{
  "model": "image captioner",
  "crop_scale_min": 0.5,
  "decoder_width": 192,
  "decoder_layers": 7,
  "decoder_norm_position": "pre",
  "optimizer": "normuon",
  "gradient_centralization": true,
  "final_lr_fraction": 0.1
}
Rows from block 11 of the image encoder of a small image captioner, named by matrix and row number. Rows with one number belong to one neuron. Each number is 128 + 24 x the weight over its row's rms, rounded and kept within 0 to 255. All counts start at 0.
Before each neuron's rows are labels from the 100 images, of 14976, where the neuron reaches its highest value: "peak at" is the part of the image that holds the peak. Only what is clearly more common there than usual is listed. The data: photos of plants and fungi (iNaturalist). In brackets: how many of the 100.
# fc1: MLP up (encoder.blocks.11.mlp.fc1.weight, 768x128), inputs 0-127
# fc2: MLP down (encoder.blocks.11.mlp.fc2.weight, 128x768, transposed), outputs 0-127

peak at: bottom centre (59)
fc1.311 [151 136 119 122  93 112 115 154 113 111 137 126  94 179 153 100 162 154 177 142 152 179 122 108 126 101 136 111 118  99 100 156 105 176 117 133 107 137 138 177 108 159 122 158 137 106 134 136 145 130  82 130 121 109 138 110  96 127 146 144 137  89 108  98  83 110 115 127 133 136 147 167 155 113 166 162 125 118 161 150 102 130 103 111 157 109 107  72 128 183 148 105 154 135 158 152 137 153 118 112 104 114 157 125 125  86  81 148 139 148 138 123 111 130 110 113 146 113 133 132 142 122 162  92 115 155 101  99]
fc2.311 [107 110 139 131 116 111 145 173 105 110 106 113  82 143 108 136  66 146  90 195 164 112 161 170  87 141 125 135  96 142 131 133 137 150 154 168 135 130 109 117  88 112 151 138 112 129 114 148  99 162 116 120 155  83 129 122  97 126 133 129 148 119 126 104 172 181 145 106 166 120 141 114 126 139  90 147 202 143 119 127 111 151 118 136 136 130  98 159 118 133 131 151 148 135 104 140  81 140 142 127 111 137 136 111 104 146 113 145 147 152 134  99 112  91 114 160 116 110 129 127 114 160  89 131 133 158 110 105]

peak at: bottom centre (25)
fc1.677 [127 110 144 168 184 117 129 116 110 158 130 135 168  78 156 131 136 115 120 123 173 190 118  75 122 147 126 106 157 113  88 136 165 130 125 148 114 160 139  88 160 140 146 112 139  80 156 111 165  99 124 166 116 115 134 134 147 125 145 137 124 126 128 139 121 165 123 186 131 119  92 114 131 123 123 141  98 120 169 130 121 133 158 174  74 105 100 128 110  97 126 118 145 139 141 130 122  74  95 126 102  90 133 151 157 137 118 148 107 157 100 117 100 114 116 136 104 136 146 124 140 109  84 126 144 119 152 123]
fc2.677 [107 162 151 121 100 104  72 105  61  97 117 112 152 135 128 159 163 135 162 100 113 123 129 125 141  94 126  70 151 140 136 139 126 152 119 119 144 124 127 121 162 159 172 137 103 122 118 146 126 161 124 101 176 151  93 118 127 151 135 169 106 137 107  98 135 138 133 110 119 136 148 134 148  78 129 111 151 100 181 172 106 120 105 110 136 117 147 130 171 119 132 110 127 123  71 127 141 179 126 148 136 134 130 101  85 100 119 107 161 152 152 109 146 116 133 131 115 165 159 128 137 112 125 118 112 162 112  95]

peak at: centre (25)
fc1.625 [133 104 129 111  99 178  85 115 123 104 178 143 128  92 116 113 130 171 158 160 160 147 129  96 126 166 148 125 177  91 124 109 131 125 124 162 127 142 111 117 122 142 111 127 101 164 159  89 141 110 142 119 147 128 112 133 119 157 157 108 118 109 132 129  73 152 123 162 143  87 120 135 107 101 155  82 180 123 130 119 126 160  66  90 137 173 106 166 124 103 168 111 119 120 154  99 129 128 154 140 143 131 115 102  90 109 111 158 131 112 131 122 109 166 141 121 144 130 141 132 175 122 101 143 125 123 133 104]
fc2.625 [149 119 152 138 114 143 118 160 140  86 112 148 173 169 114  83  94 106 146 123 134 115 157 147 130  99  91 135 122 145 150 102  74  91 116 118 148 122  96 140 132 130 137 141 139 110 163 100 104 126 131 107 147 148 128 122 126  93 119 177 106 164 109 111 138 148 154 114 139 106 119 114 124 144 117 135 116 151 103 110 148 124 172  95 107  89 146 175 160 122 101 146 126 123 132  88 133 117 143 166 173 183 163 149 115 134 171 167 106 147 103  93 149 123 114 117 137  80  92  94 129 128 136 151 145 157 139 117]

peak at: top left (41)
fc1.490 [115 106 115 111 100  79 110 119 139 128 146 111 121 158 156 147 163 123 135  95 115  64 140 134 141 144  83 125 177 152 142 146 119 155 145 106 137 105 144 131 109 156 138 147 103 109 114 131  95 144 100 104 128 129  86 128 104 103 144 134 170 116 135 159 141 147  94 115 156 112 166 194  98 133 128 119 121 118 140 129  93 134 134 137 112 145 103 184 138 128  56 136 132 147 149 141 102 177 112 103 141 149 145  94 143 121 121 128 161 114  79 162 139 165 118 125 120 112 143 163 151  97 105 105 120 137 128 118]
fc2.490 [150 121 133 159 143 128  95 125 126 114 125 143 126 116  73 147 148 120 136 137 117 141 140 169 130 138 130  66 109 141 134 162 134 135 139 136  94  88 128 146 146  64 131 113 128 108 134 107 113 100 157 127 127 130 114 120 124 131 159 102 109 160 137 112 106 124 150 108 109 161 125 116 127 102  62 150 124 149 155 139 102 133 148  91 143 111 147 160  80 129 150 159 151 148 111 151 111 108 156 206 125 151 101 128 118 127 163 164 141 164 167 106  97 124  90  99 142  92 135 137 111 110 112 102 114 120 181 136]

peak at: bottom right (35); top right (34)
fc1.165 [149 138 163  85 123 143 138 201  98 104 121 137  90 113  91 136 110 146 123 139 127 136 161 138  84 133 132  70 173 147 124 167 131 132  89 138 114 137 111 141 125 121 144 110 142 115 117 138 117 121 140 114 120 178  77 140 101 117 124 145 132 102  91 129 136 142 171 115 123 166 120 147 148 105  81 137 132 109 120 125 103 147 168  89 129 132 121 157  91 147 123 139 141  97 146 138  99 150 137 112 131 153 113  85 140 103 107  96 103 144 138 189 171 166 119 142 118  99  96 149 146 117 121 133 137 111 165 131]
fc2.165 [142 132 134 113 123 170 103 134 158 115 112 134 120 179 136 120  86 123 118 111 138 162 131 129  98 122 104 159 101  82 155 132 141 136 160 142 172 104 131 128 139 122 124  67 133 141 133 156 124 119 117 117 165 125 149 161  90 128 118 144 109 147 116  87 124 126 123 130 166 124  96 116 169  93 129 113 130 106 142 135 102 142 133 166 116  97 146  96 130 135 104 114 102 116 138 133 127  81 164 156 136  73  90 160 105 141 190  78 177 151  98 134 110 126 119 161 128 144 118 108 151 152 177 114 134 122 149 112]

peak at: bottom right (46); top right (38)
fc1.617 [107 155  87 121 129 159 160 110 111 117 163 142 116 186 152 116 130 118 103 157 130 131 122 142 119 140 134 164 155 136 128 104 129 129 130 146 170 148 131 150 118  96 123 109 104 115 116 138 103 135 138 158 144 161  74 100  62 116 123 144 100 108 134 117 100 121 135 112 162  98 100 169 103 145 102 131 158 171 125 104  92  99 121  97 114 131 163 131 190 162 130 174 104  81 133 124 122 136 156 145 102 154 104 106 147 110 108 118 159 104  91 158  96 137 134 161  99 130 117 104 122 101 141 143 142 129 112 128]
fc2.617 [ 66 123 125 133 139 104 106 143 131 129 116 177 163 113 149 127 171 105 141 109 102 140 119 122 123  89 156 142  74 150 108 105 152 152 135  98 113 120 106 123 127 125 129 129 146 103 121 148 129  97 113 147 138 112 138 122 119 158 138 127  81 155  88 130 126 129 110 162 113 120 178 110 133 140 110 154 113  89 125 141 117 118 130 106 128 131 173 122 159 101 140  69 173 133 136 108 160 138  93  77 157 117 118 141  98 149 126  97 141 101 145  88 135 134 166 150 137 162 160 160 132 170 119  96 159 158 133 167]

peak at: bottom right (56)
fc1.487 [150 123 124 138 149 123 140 177 125 135 136 153 129 110 129 199 170  87 151 144 104 121 103 138 116 121 120  97 121 131  95 118 127 124 186 119 131 110  86 129 119 141 156 156 123 112 121 118  95 185 111 208 133 123 122 176 102 147  95 134  65 135 121 129 135 139 114 115 120 129 139 157 147 140 124  95 152 137 144 133 123 131 111 123 135  77 113 142 118 114 106 118 166 129 137 149  89 117 129 136 172 128 101 145 115 144 121 154 125 103  78  82 153 138 157 116 155 132 132 126 161 121 127 127 178 108 117 110]
fc2.487 [118 138 140 120 129 161  94 145 128 140 153 135 130 135 129 160 138 116 114 123 129  83 130 133 130 162 123 113 159  91 105 159  98 148 121  98  97 100 157 177 157 104  81 124  90 113 124 141 155 165 118 120 121 112 140 119 102 142 111 160 142 181 107 110 174 143 125 123 149 113 109 123 153 133 110 115 157 167 128 167 137 162  96 118 147 129  54 136 192 149 150 152 124 131  99 162 129 110 119 101 145 162 181 117 126 102 103 127  87 147 123 119 133 126 129 128 117 139  98 106 122  87 143 137  95  90 119 115]

peak at: top right (40)
fc1.685 [103  73 128 129 155 137 103 167 130 109  99 127 163 141 108 107 190 108 133 120 106 149 137 148 111 111 160  98 125 128 135 136 123 158  96  93  98 100 137 149 130 120 140 138 132  84 115 141 161 163 160 138 133 155 141 103 177 122 122  95 138  79 115 127 143 108 106 145 129 111 147 128 137 114 116 124  81 128 128  67 138 108 149 143 149 119 118 117  75 166 133 109 128 149 135  70 127 119 123 146 192 130 183 102 142 130 118  87 150 134 148 151 154 162 158 122 140 138 141 154 138 106 113 153 126 123 132 122]
fc2.685 [144 141 133 133  74 159  97 145  77 101 140 113 105 125 144 112 117 121 132 144 145 111  86 174 140 123 100 153 147 128 119 139 138 136  81 158 135 147 123 105  91 119  96 110 111 113 139 143 147 148 130 125  97  99 127  89 120 155 179 121 127 164 128 156 101 152 153  87 100 133 102  95 141 152 151 149 177 134 125 142  86 140 190  84 123  98 147 145 127 129 135 125 166 121  99  92 124 166 148 116  89 126 151 155 110  90 122 123 131 141  99 170 108  97 132 116 130 158 101 132 132 133 151 137 130 148 148 167]

peak at: centre (30)
fc1.411 [135 166 101 134 113 115 154 100 125 147 147 128 133 158 154 137 141  96 110 141  94 101 101 137 141 142 134 140 139 158 158 101 133 131 151 103  81 128 146 164 113 106  89 146  94 121  70 109 146 127 126 133 143 108 163 172 173 138  82 146 124 138 165 142 125 139 156 158 110 119 118 121 119  97 155 138 122 144 120  82 127 119 128 110 105 133 145 109 107 145 191 116  91 125 157 123 183 154  83 118 118  87 113 133 150 150 127 101 120 152 148 158 129 171  98 112 159 119  98 108 165 112 140  95  88 126 118 138]
fc2.411 [113 122 130 119 147  99 109 120 142 107 137 100 179 100 135 159 123  86  96 141  81 132 151 144  96 151 139 134 133 116 180  84  99 129 155 160 107  86 100 135 137  92 133 125 100 119 109 146 139 136 158 113 146 121 146 132 143 155 111 178  86 128 156 139 121  93 151 130 138 116 123  92 136 128 154 101 113 158  80 150 137 164 166 154  73 147 136  91 111 134 163 161  78 154 141 164 126 162 115 116 126  97 145 159  98 143  93 112 122 150 139 147 103 108 112 136 146 142 137 129 130 143 153 137 145 100 107 148]

peak at: centre (30)
fc1.146 [142 147 134 154 116 161 126 120 110 148 151 121  74 119 100 140 132 125  97 158 138 116 143  98 151 141 120 127 140  89 140  97 183 107 154 124 126 161 147 119 152 154 122 125  97 163 107  93 144 124 149 158 166 105 147 116  79 144 133 103 138 122 133 181 134 122 121 128 124 117 153 102  77 134 117 134 125 101 122  94 164 116  71 139  97 143  74 122 125 105 140  99 100 128 179 106 147 142 120 117 125 165 122 125 121  99 101  85 134 121 127 156  86 180 156 153 135 132 104 101 124 133 123 107 166 130 124 170]
fc2.146 [ 91 145 147 133 134 127  96 161  96 124 122 164 117 169 127  74 122 157 150  94 115 182 144  86 142 116 158 119 138 164 121 160  99 157 129 153 106 131 129 162 120 109 103 138 100 139 125  99 122 166  69 155 111 132 140 124 165 117 130 140 136 155 124 141 162 175 171 130 111 134 100 100 123 124 167 149 117 143 134 118 108 165 118 123 132 152  98 152 116 138 125 160  93 132 153 105  71 114 155 111  87 152 147 130 146 141 106 103 114 134 159  87 146 149  74 124 123 104 141 125 133 138 123 106 110 110 106 105]

peak at: top right (69)
fc1.29 [123 117 161 122 150 107 140 111 125 160 128 157 124 136 151  83  95 125 161 136 127 136 108 127 137  64 155  98 113 131 141 104 135 121  89 138 116 105 110 130 113 132 107 117 135 103 100 138  78  95 118 157  94 167 135 121 115 195  97  92 103 117 129 121 130 119 125 123 125 128  93 162 111 110 145 136 156 175 116 136 145  99  99 114 149 145 140 125  93 122 136 123 136 151  97 115 178 132 157 172 131  98 146 174 159 165 145 170 148 145 136 132 166 135 151 166  74  98 138 116  87 121 129 136  97 112 137 129]
fc2.29 [165  83 167 132 135 100 131  97 156 164 141 100  94  99 123 156 142  71  79 105 159 137  96 138 166 136 114 158 113 100  84 120 125 114 117 126  91 129 129 147 133 119 104 138 133 138 144 143 135 144 126 119 130 127 128  83  86 141  99  98 128 127 147 126 153 158 147 179 164 130 186  85 113 131  88 150 120 159 136 136 114 143  69 156 134 116 149 133 169 112 150 144 187 127 147 151 128 123 126 130 144 135 128 143 140 136 141 136 128  98  87 113  98 119 133 107  87 137 136 149 140 156 111 110 130 102 117 147]

peak at: bottom left (33)
fc1.619 [119 127 156 119 140 103 119 116 124 145 111 157 138 137 112 154 126 108 112  84  97 170 129 112 103 100 103 119 160 134  74  82 107  96 133 141 138 163 113 152 126 119 154 113 127 121 147  97  71 116 177 128  99 101 125 142 123 104 112 139 140 158 118 129 157 122 136 118 108 113 156 151 122 134  92 133 157 123 135 112 117 112 163 110 109  95 112 129 114 125 165  90  79 141 143  88 126 118 150 130 138 131 123  89 123 181 128 166 161 168 118 144 135 120 151 133 118 208 115 119 144 144 159 134 108 134 187 150]
fc2.619 [104 109 132 145 106 130 127 104 164  98 153 125 121 130 108  78 122 110 124 155 130 114 114  94 122 104  95 137 136 109 157  90  49 131 153 112 112 132 115 139 115 102 151 104 116 125 176 132 103  76 152 110 149  88 147 145  75 142 111 125 101 158 140 171 132 114 115 142 119 139 129 132 136 166 145 136 131 103 134 143 146 156 106 146 181 137 123 132 132 103 158  87 142 133 139 160 127 119 142 170 158 115 113 130 138 187 135 142 143  87 126  69 132 170 145 119 157 153 125  82 147 126 147 139 126 144 118 146]

peak at: bottom centre (25)
fc1.224 [122 131 111 139  78 125 137 106 134  93 138 168 134 135 149 119 135 136 117 124 131 162 103 104  88 103 126 208 116 200 133 132 115 133 110 139 124 116 116 135 129 151 157 157 144 116 136 135 121 127 115 172 122 131 177 105  90 113  75  84 107 172 136 153 110 148 131 111  94 124  92 118 137  82 139 141 107 132 198 104 146 135 144 130 146 142 135 128 118 130 124 120 146  96 106 158 132 111 148 149 114 152 147 108 111 136 138 107 126 162 152 155 103 125 118 151 100 112 128  73 131 126 152 101 161 146 133  88]
fc2.224 [138 112 169 130 146 102  97 153 120 122 157  99 114  98 126 137 166  77 102 151 120  54  99 137 100  82 115 144  68 135 134 101 112 140 129 100 104 105 127 131 141 137 134 114 107 122 145  75 121 109 161 110 146 110 124 146 172 157 113 103 135 140 122 119  98 113 119 149 106 146 180 142 112 116 141 137 131 153 133 145 143 143 125 167  94 156 108 116 163 103 114 142 115 119 157 143 108 122 117 153 131 135 117 126 115 140 175 119 185 106 145 144 146 160 172 131 150 131  87 156 139 107 128 170 138 134 151  91]

peak at: top left (37)
fc1.698 [144 165 111  72 111 114 102 164 149 155  69 141  94 118 170 144 129 131 132 121 117 147 133  83 139 131 147 109 124 131 127 104 128 153 101 146 131 149 109 113  94 159 135 141 120 114  91 104 135 121 149 112 153 125  78 131 102 130 155 167 158 142 102 125  98 124 144 135 190 128 181 115  87 114 133 150 140 115 193 107 127 142 166 187 100  91 112 154 142 109 123 107 124 120 123 135  89 134 102 109 127 152 143 117 103 152 120  98 123 129 171 168 107 110 150 128 115 159 155 121 115 119 123 126 109 115 136 140]
fc2.698 [128 110 114 122 112 137 150 120 124 104 121 107 145 109 140 109 106 112 116  73  90 156 121 115 122 115 156 113 123  87 123 180 141 135 133 124 127 155 162 161 132 108 172 133 126 128 158 119 139  78 118 184 151 144 165 131 118 109 141 107  98 154 107  75 125 117 170  92 113 131 168 107 110 160  79 122 117 144  90 115 189 144 130 150 133 119  88 154 110 127 108 107 120 105 172 137 134 110 140 171 140  98 130 110 161 149 180 133 119 114 116 115 143 142 110 139 140 108  88 160 128 163 155 102 129 113 135 149]

peak at: bottom left (35)
fc1.544 [143 135 172 109 123 154 105 136  94  96 131 154 109 138 140 142 116 129 166 107 172 141 116 127 110 144 105 119 103 140 125 122 116 110 142 141 136 133 129 112 141 127 146 161 126 138 147 126 113 133 121 141  89  65  97 127 111 108 159  91 132 160 140 122  83 143 133  89 129  66 167 119 142 121 117 120 132 102 156 151  90 139 140 151  94 108 158 139  90  97 195 143 150 160 159 132 135 165 116 181 104 104 134 143 134 107 142 117 101  89 141  95 125 119 110 137 146  82 120 135 132 110 155 147 119 165 125 187]
fc2.544 [156 170 117 137 153 104 157 135 112 151 137 101 128 127 127 131 116 122 106 164 133  86 142 118 165 113 146 127 122 117 153 143 124 101  88 129 148 141 134 166 119 134 146 125 147 136 148  93  91 127 118  97 130 127 116 137 101 154  74 114 152  90 135 115 111 190  84 143  98 149 191 128  84  77 129 129 135 144 158 148 143 157 118 113 130 156 150 137 104 130  93 112 134 122 115 127 125 128 125 132 189 141 144  96 134 128 136 117 111 138  51 117 184 137 107 132 136 134 150 129 141  97 100 107 153  98 155 102]

peak at: top left (34)
fc1.193 [121 138 107 167 136 127 109 148 115 124 111  77 139 145 128 141 162 112 100 133 127 115 121 204 140 133 144 116  87 131 113 142 134 136 124 147  91 119 102 126  94 168 121 129 118  71 136 123 134 150 138  93 104 134  87  99 136 109 170 149 130 102 106 135 147 131 120  95 133 151 156 158 115 110 167 131 112 133 151 133 110 101 132 120 129 113  77 122 129 156 145  95 119 130 134 157 152 111  63 149 172 149 156 161 109 163 162 149 152 115 140 135 173 167 107 140 121 117 159 113 100 108 156 120 125 109 100 172]
fc2.193 [124  71 113 134 120 110 141 121 117 159 116  91 120 152 108 102 151 125  95 117 102  63 145 130  96 167 117 127 131 115  97 132 143 142 115 102 126 165 122 105 126  51 144 168 148 133 146  82 107 178 121 165 164 105  99 100 143 118 117 126 167 124 110 143 110 137 126 100 135 119 123 131 133 128 159 135 122 155 144 146 173 125  97 121 162  93 119 104 131 131  89 115 113 156 128 101 102 132 151 130 155 131 138 155 165 160 127 120 159 157 139 110 145 168  94 112 184 141 133 112 121 146 133 114 127 169 118 142]

peak at: top right (88)
fc1.392 [133 145 122  89 163 157 131 129 147 109 165 110 129 143 161 152 135 133  99 109 175  91 126 131 142 132  66 116 129 130 135 148  88 177 110 117 116  62  98 147 128 113 130 145 141  56 149 120 131 129 187 101 151 158 125 128  90 132  99 131 115 121 125 128 124 111 141 153 169 112 138 161 100 145 133 148 145 137 143 138 134 109 130 160 144 170  74 102 117 143 126 180 116 111 152 126 121 134 113 110 103 123 122 100  91 120 110 129 156 100 108 147  97 100 128 113 133 125 118  94 144 136 143 172 154 141 125  99]
fc2.392 [123  96  97 140 118  97 109  84 137 131 114 165 111 106  95  56  92 127 138 121  62 156 133 120 115 133 121 113 134 137 113 148 133 140 156 124 153 118 153 127 150 138 102 162 115 133 133 147 145 116 111 158 115  56  96  87 152 136 124 164  97 128 108 136 145 147 103  91 136 155 129 154 129 115 117 127  99 144 161 159 112 114 152 126 151 151 145 191 134 107 143 101 142  82 126 115 119 148 156 154 131 101 131 135 118 104 117 160 136  81 103 129 148 157 134 132 135 151 148 151 157 124 150 129 172 158 151 103]

peak at: centre (32)
fc1.712 [139 130 108 153 140 165 103 108 150 135 121 165 156  99 167 109 127 121 129 104 101 103 183 133 105 114 117 126 153 131 113 143 107 139 131 165 101  95 124 143 136 102 175 129 113 121 100 106 163 121 125 152  94  97 127 119 163 139 112 133 145 178 118 141 123 150 129 141 136 126  99 132 139  99 119 147 128  99 185 167 124 103 129 156 127 111 102 159 117  92 151 138 111 109  93 122 148 133 128  65  86 136 186  74 160 149 150 134 144 103 107 111 118 129  90 109 108 105 142 107 130 149  76 126 138 133 166 143]
fc2.712 [129 115 106 134 135 122  91 134 160 140 146 150 143 154 111 131 124 161 110 141 113 148 106 120  75 101 159 109  95 170 108 111 129 134 141 121 153 153 139 110 144 143 173 166  91 192 142 162 118 136  94 138 109  98  93 152  82 146 136 124 129 148 119 123 159  93 103 171 119 156 134 126 152 198 106 110 103 109 138 156 108 139 112 136 174 132 100 108 146 114  78 170 140 133 133 118 142 151 118 102 115 140 131 118 131 101 113 161 108 109 148 109 119 150 102 141 102 130 140 166 120 107 109  96 131  75 129 114]

peak at: centre (30)
fc1.84 [154 141 116 118 154 173 116 158 129 113 105 128 106 156  87 123 103 137 158 143 189 169 144 144 104 153 110 144 125 140 151 120 118 103 152 156  62 127 112 106 136 127 128 164 135  99 136  98 102 128 110 173 121 159  97 109 124 149 149 116 129  88  68 138 136 108 118 119 166 172 133 124  84 111 102 155 173 162 129 140 157 130 135 126 124 113 109 137 122 137 154  93 116 136 110 107 149 105 162 108 156 124 142 130 129 106  81 135 110 123 108  90 126 174 122 120 128 104 139 121 107 132  90 124  96 138 178 114]
fc2.84 [ 99 147 144 118  89  78 112 124 132 135 110 151 117 115 100 115 136 137 109 117 101 143 112 115 186 145 143 166 107 146 123 146 144 121 138 154 102 140 130 120 104  91 146 160 125 146 146 110 115 116  78 159 130 150 108 129 109 108  97 136 111 142 143  95 174 137 109 131 123 129 127 152 109 114 128 137 175 158 147  97 144 171 153 126 170 178  92 140 122 144 131 118 111 115 104 142 124 150 134 112 110 121 148 150 140 151 115 147 118 107 103  45 115 172  99 162 123  59 139 135 117 116 153 159 123 101 157 102]

peak at: bottom left (43)
fc1.32 [ 74 120 106 113 136 135 117 136 117 159 107  65 126 137  99 176 153 135 126 104 158 111 115 154 105 140  86 138 107 122 130 145 128 140 128  90 106 144  95 116 118  84 102  66 155 140 155 111 104 146 165 149  93 113 137 129 149 109 148 113 118 121 137 157  96 119 106 169 145 138 126 124 141 135 120 116 147 123 128 103 113  88 129 158  93 124 136  75 107 139 163 137 136 135 124 124 123 117 105 175 118 157 172 138 171 126 157 146 125 108  84 130 149 142 100 124 102 124 131 140 167 159 150 142 173 134  89 165]
fc2.32 [170 140 117 103 119 150 105 107 132 173 134 113 114 115 143 127 115 122 125 123 149 136 127 127 132  94  96 127 106 130 108 166 139 112  99 100 105 150 129 110 116 177 118 117 179 123 137 123 115 166  50 119 144  89 125 157 135 166 167 113 175 156 147 137 145 147  78 135 150 110 142 157 137 118  93 107 153 138 144 158 145 147 107  87 133  96  91 129  97 139 135 159 123 131 135  77 193 146  99 148 152 154 148 138 120 121 124 107 120 131 105 140 146 150 102 157 119 116 133 121 148 120 133  92  73 133 139 113]

peak at: bottom left (32)
fc1.180 [135 166 104 130 128 127 149 152 136 134 166  92 133 134 160 113 118 131 157 100  88 131  62 122 133 151 150 107  95 117 118  90 115 151  88 139 116 128 126 109 133 140  94 159 138 118 120 173 100 150  79 178 132  71 127 153 121 121 131 157 141  97 144 130 138 115 126 139  83 107 135 131 121 120 128 117 102 155 128 132 133 114 107 107 166 129  97 136 147  97 123 128 158  73 167 152 106 104 143 131  84 175 159 135 158 141 111  91 132 136 137 112 182 168 163 135 135 124 120 159 105 118 156 127 125 106 152 135]
fc2.180 [131 153 123 140  92 106  98 123 112 160 136 107  95 170 125  81  89 134 119  90 142 106 124 164 142 149  89 134 125 111 134 150 158 128 123 189 133 122 104 126  94 118 143 129 163 145  81 118 134 117 120 185  92  94 148  89 108 122 119 138 141 144 137 132  96 118 139 170 195 146 132  97 114 124 145 163 135 122  98  78 104 102 135 177 139 120 149 115 145 142 131 135 150 117 103  99 106 158 111 134 173 162 113 139  95  99 100 130 145 151 152 136 124 123 149 152 127 117 108 116 119 150 110 133 172 124 144 109]

peak at: top left (38); bottom left (35)
fc1.251 [114 151 107 117 147 135 150 149 100 147 142 130 139  80  76 112 144 138 120 155 147 129 108 124 150 136  72 133 156 145 131 134 169 111  94  92 138 145  92 114  77  91 119  96 166 112  99 117  80 110 107 121  98 136 124 165 151 124 120 115 145 149 160 102 109  97 106 129 133 112 163  82 145 162 152 169 141 177 134 139 145 108 142 104 103 153 135 120 134 164 125 143 127 141 128 110 121 103 141 149 116 109 134 133 139 153 140 121 105 121 117 110 170 154 116 146 181 163 150 114 131  72 142 149  97 103 143 162]
fc2.251 [126  87 150  73  98 176 118 116 168 156 123 121 141 122 120 182 118 125  85 104 111 140 141 133 168 140 144 125 108 102 170 149 103 161 109 144 102 142 144 143 127 138 120 110 150 104 104 129 125  96  60 134 179 117 113 164 157 111 175 122 119  94 142 122  92 109 105 146 104 136 116 143 133 130 123 114 110 116 143 136 134 160 104 124 146 120  96 129 126 164 153 148  98 132 129  98 135 120 106 188 164 141 126 170 128 102 122  88 108 125 150 114 134 107 121 144 122 130 152 119 141 140 154 111  62 152 120 133]

peak at: bottom centre (44)
fc1.563 [125 112 124 181 143 129 125 129 146 123  81 144 152 150 138 149 109  98 137 122 171 150 120 138 122 158 117 142 114 121 162 107 132 115 131 127 148 108 144 152 103 127 134 113  94 148 121 139 108 121 109 119 136 120  91 169 164 143 122 113 118 133 114 147 121 145 119 150  84  81 130 133 109 127 122 145 151  89 133 127 132  99 175  81  97 136  74  66 132 168 117 107 106  91 129 143 183 143 127 160 154 151 157 142 167 102 179 154 131 130 118 105 116 136 172 105 129 163 131 109 108 101 113 157  93 109  91  95]
fc2.563 [138 149 145 152 129 154 121 107 135 149 115 152  94 114 129 101 125 161 132 104 119  98 125 142 145 153 144 130 136 111 131 177 155 150 144 142  91 107 125  99 146 161 148 153 150 113  85 152  94  94  91 143 129 172 109 126 113  80 104 107 159  74 110 134 108 144 167 136 135 149 139 120 137 151 164 115 143 145 140 114 148 118 131 124 138 131 125 144 120 124  71 156 110 178 110 169  89 148  98 152 120 151 108 127 131  91 108 107 144 149 103  69 120 129  84 113  82 167 122 104 132 113 136 116 146 126 182 121]

peak at: centre (28)
fc1.663 [131 131 165 140 169  98 164 146 119 100 113 132 139 111 135 146 163 140 134 122 170 122 120 128 110 167 166 111 171  63 161  87 115  97 164 144 113 179 118 131 131 151 150 117  97 144 116 115 106 129 158 148 141 142 121 135 141 156  75 112 153 148 155 141 107 137 135 139 167 118 135 145 110 131 127 120 104  90 141 126 184 117 104  98  97 125 104 132 129 150 139 108 108 120 147 100 143 120 114  98 100 154  91 136 176 121  59 117  77 119  98 123 140 154  85 143 136 140 138 123 111 116 127 140 144 146 135 141]
fc2.663 [120 183 133 134 121 158 153 161 118  90 161 171 130 154 120 116  95 119  89 112 128 117 138 119 149  59 133 114 169 115 106 141 116 152 150 105 142  91 143 182 124 130 121 131 130 121 100 115 139 144 107 139 138 137 122 155  89 127 105 123 119 140 111 167 159 133 124 114 123 126 137 103 102 149 115 113 125 161 154 159  83 131  89 126 142 169  88 138 135 146  98 143 131 127 129 164  93 103 137 120 107 155  99 127  98 124 176 111 150 106 143 134 146 132 118 176 120 148 145 159 129 150 146 144 108  92  80  69]

peak at: bottom centre (25)
fc1.730 [148 114 174 104  92 116 121 118 157 155 116 102 205 126 172 111 110 104 151 143  87 115 120 125 138 149 102 175 138 148 122 144 127 130 121  85 112 181 135 133 124 102 116 135 135 149 122 111 141 146  94 132 122 177 118 156  85 125 137 122 126 152  93 155  82 158 115 105 121 129 133 158 129 125 102 115 181 109 124 147 104  94 134 102 137 118 105 102 105 136 124 137 153 106 112 116 120 130 157 114 130  92 114 125 172 153 144 114 137 138 150 138 102 135 159 146 110 107  69 125 111 122 101 169 168 150  99  98]
fc2.730 [119 138  82 138 105  92 110 177 104 161 126 143 115 113 121 158 203 159 128 141 140  74 127 138 115  90 123 105 102  93  98 146 152 146 151 117 150 159 131 140 104 122 142  94 119 144 117 113 132 171  96 162 170 135 116 103 128 141 124  85 119 128  95 140 140 153 109 157 133 143 148 132 132 150 132 151 110 150 144 114 153 142 128 130 128 128  79 155 132  89 151 113 138 121 168 147 144 122 100 112 141 154 116 167  97 182 127 147 105 111 118 116 138 135 145 185  98 130 106 116 136 112 163 115 122 101 133  78]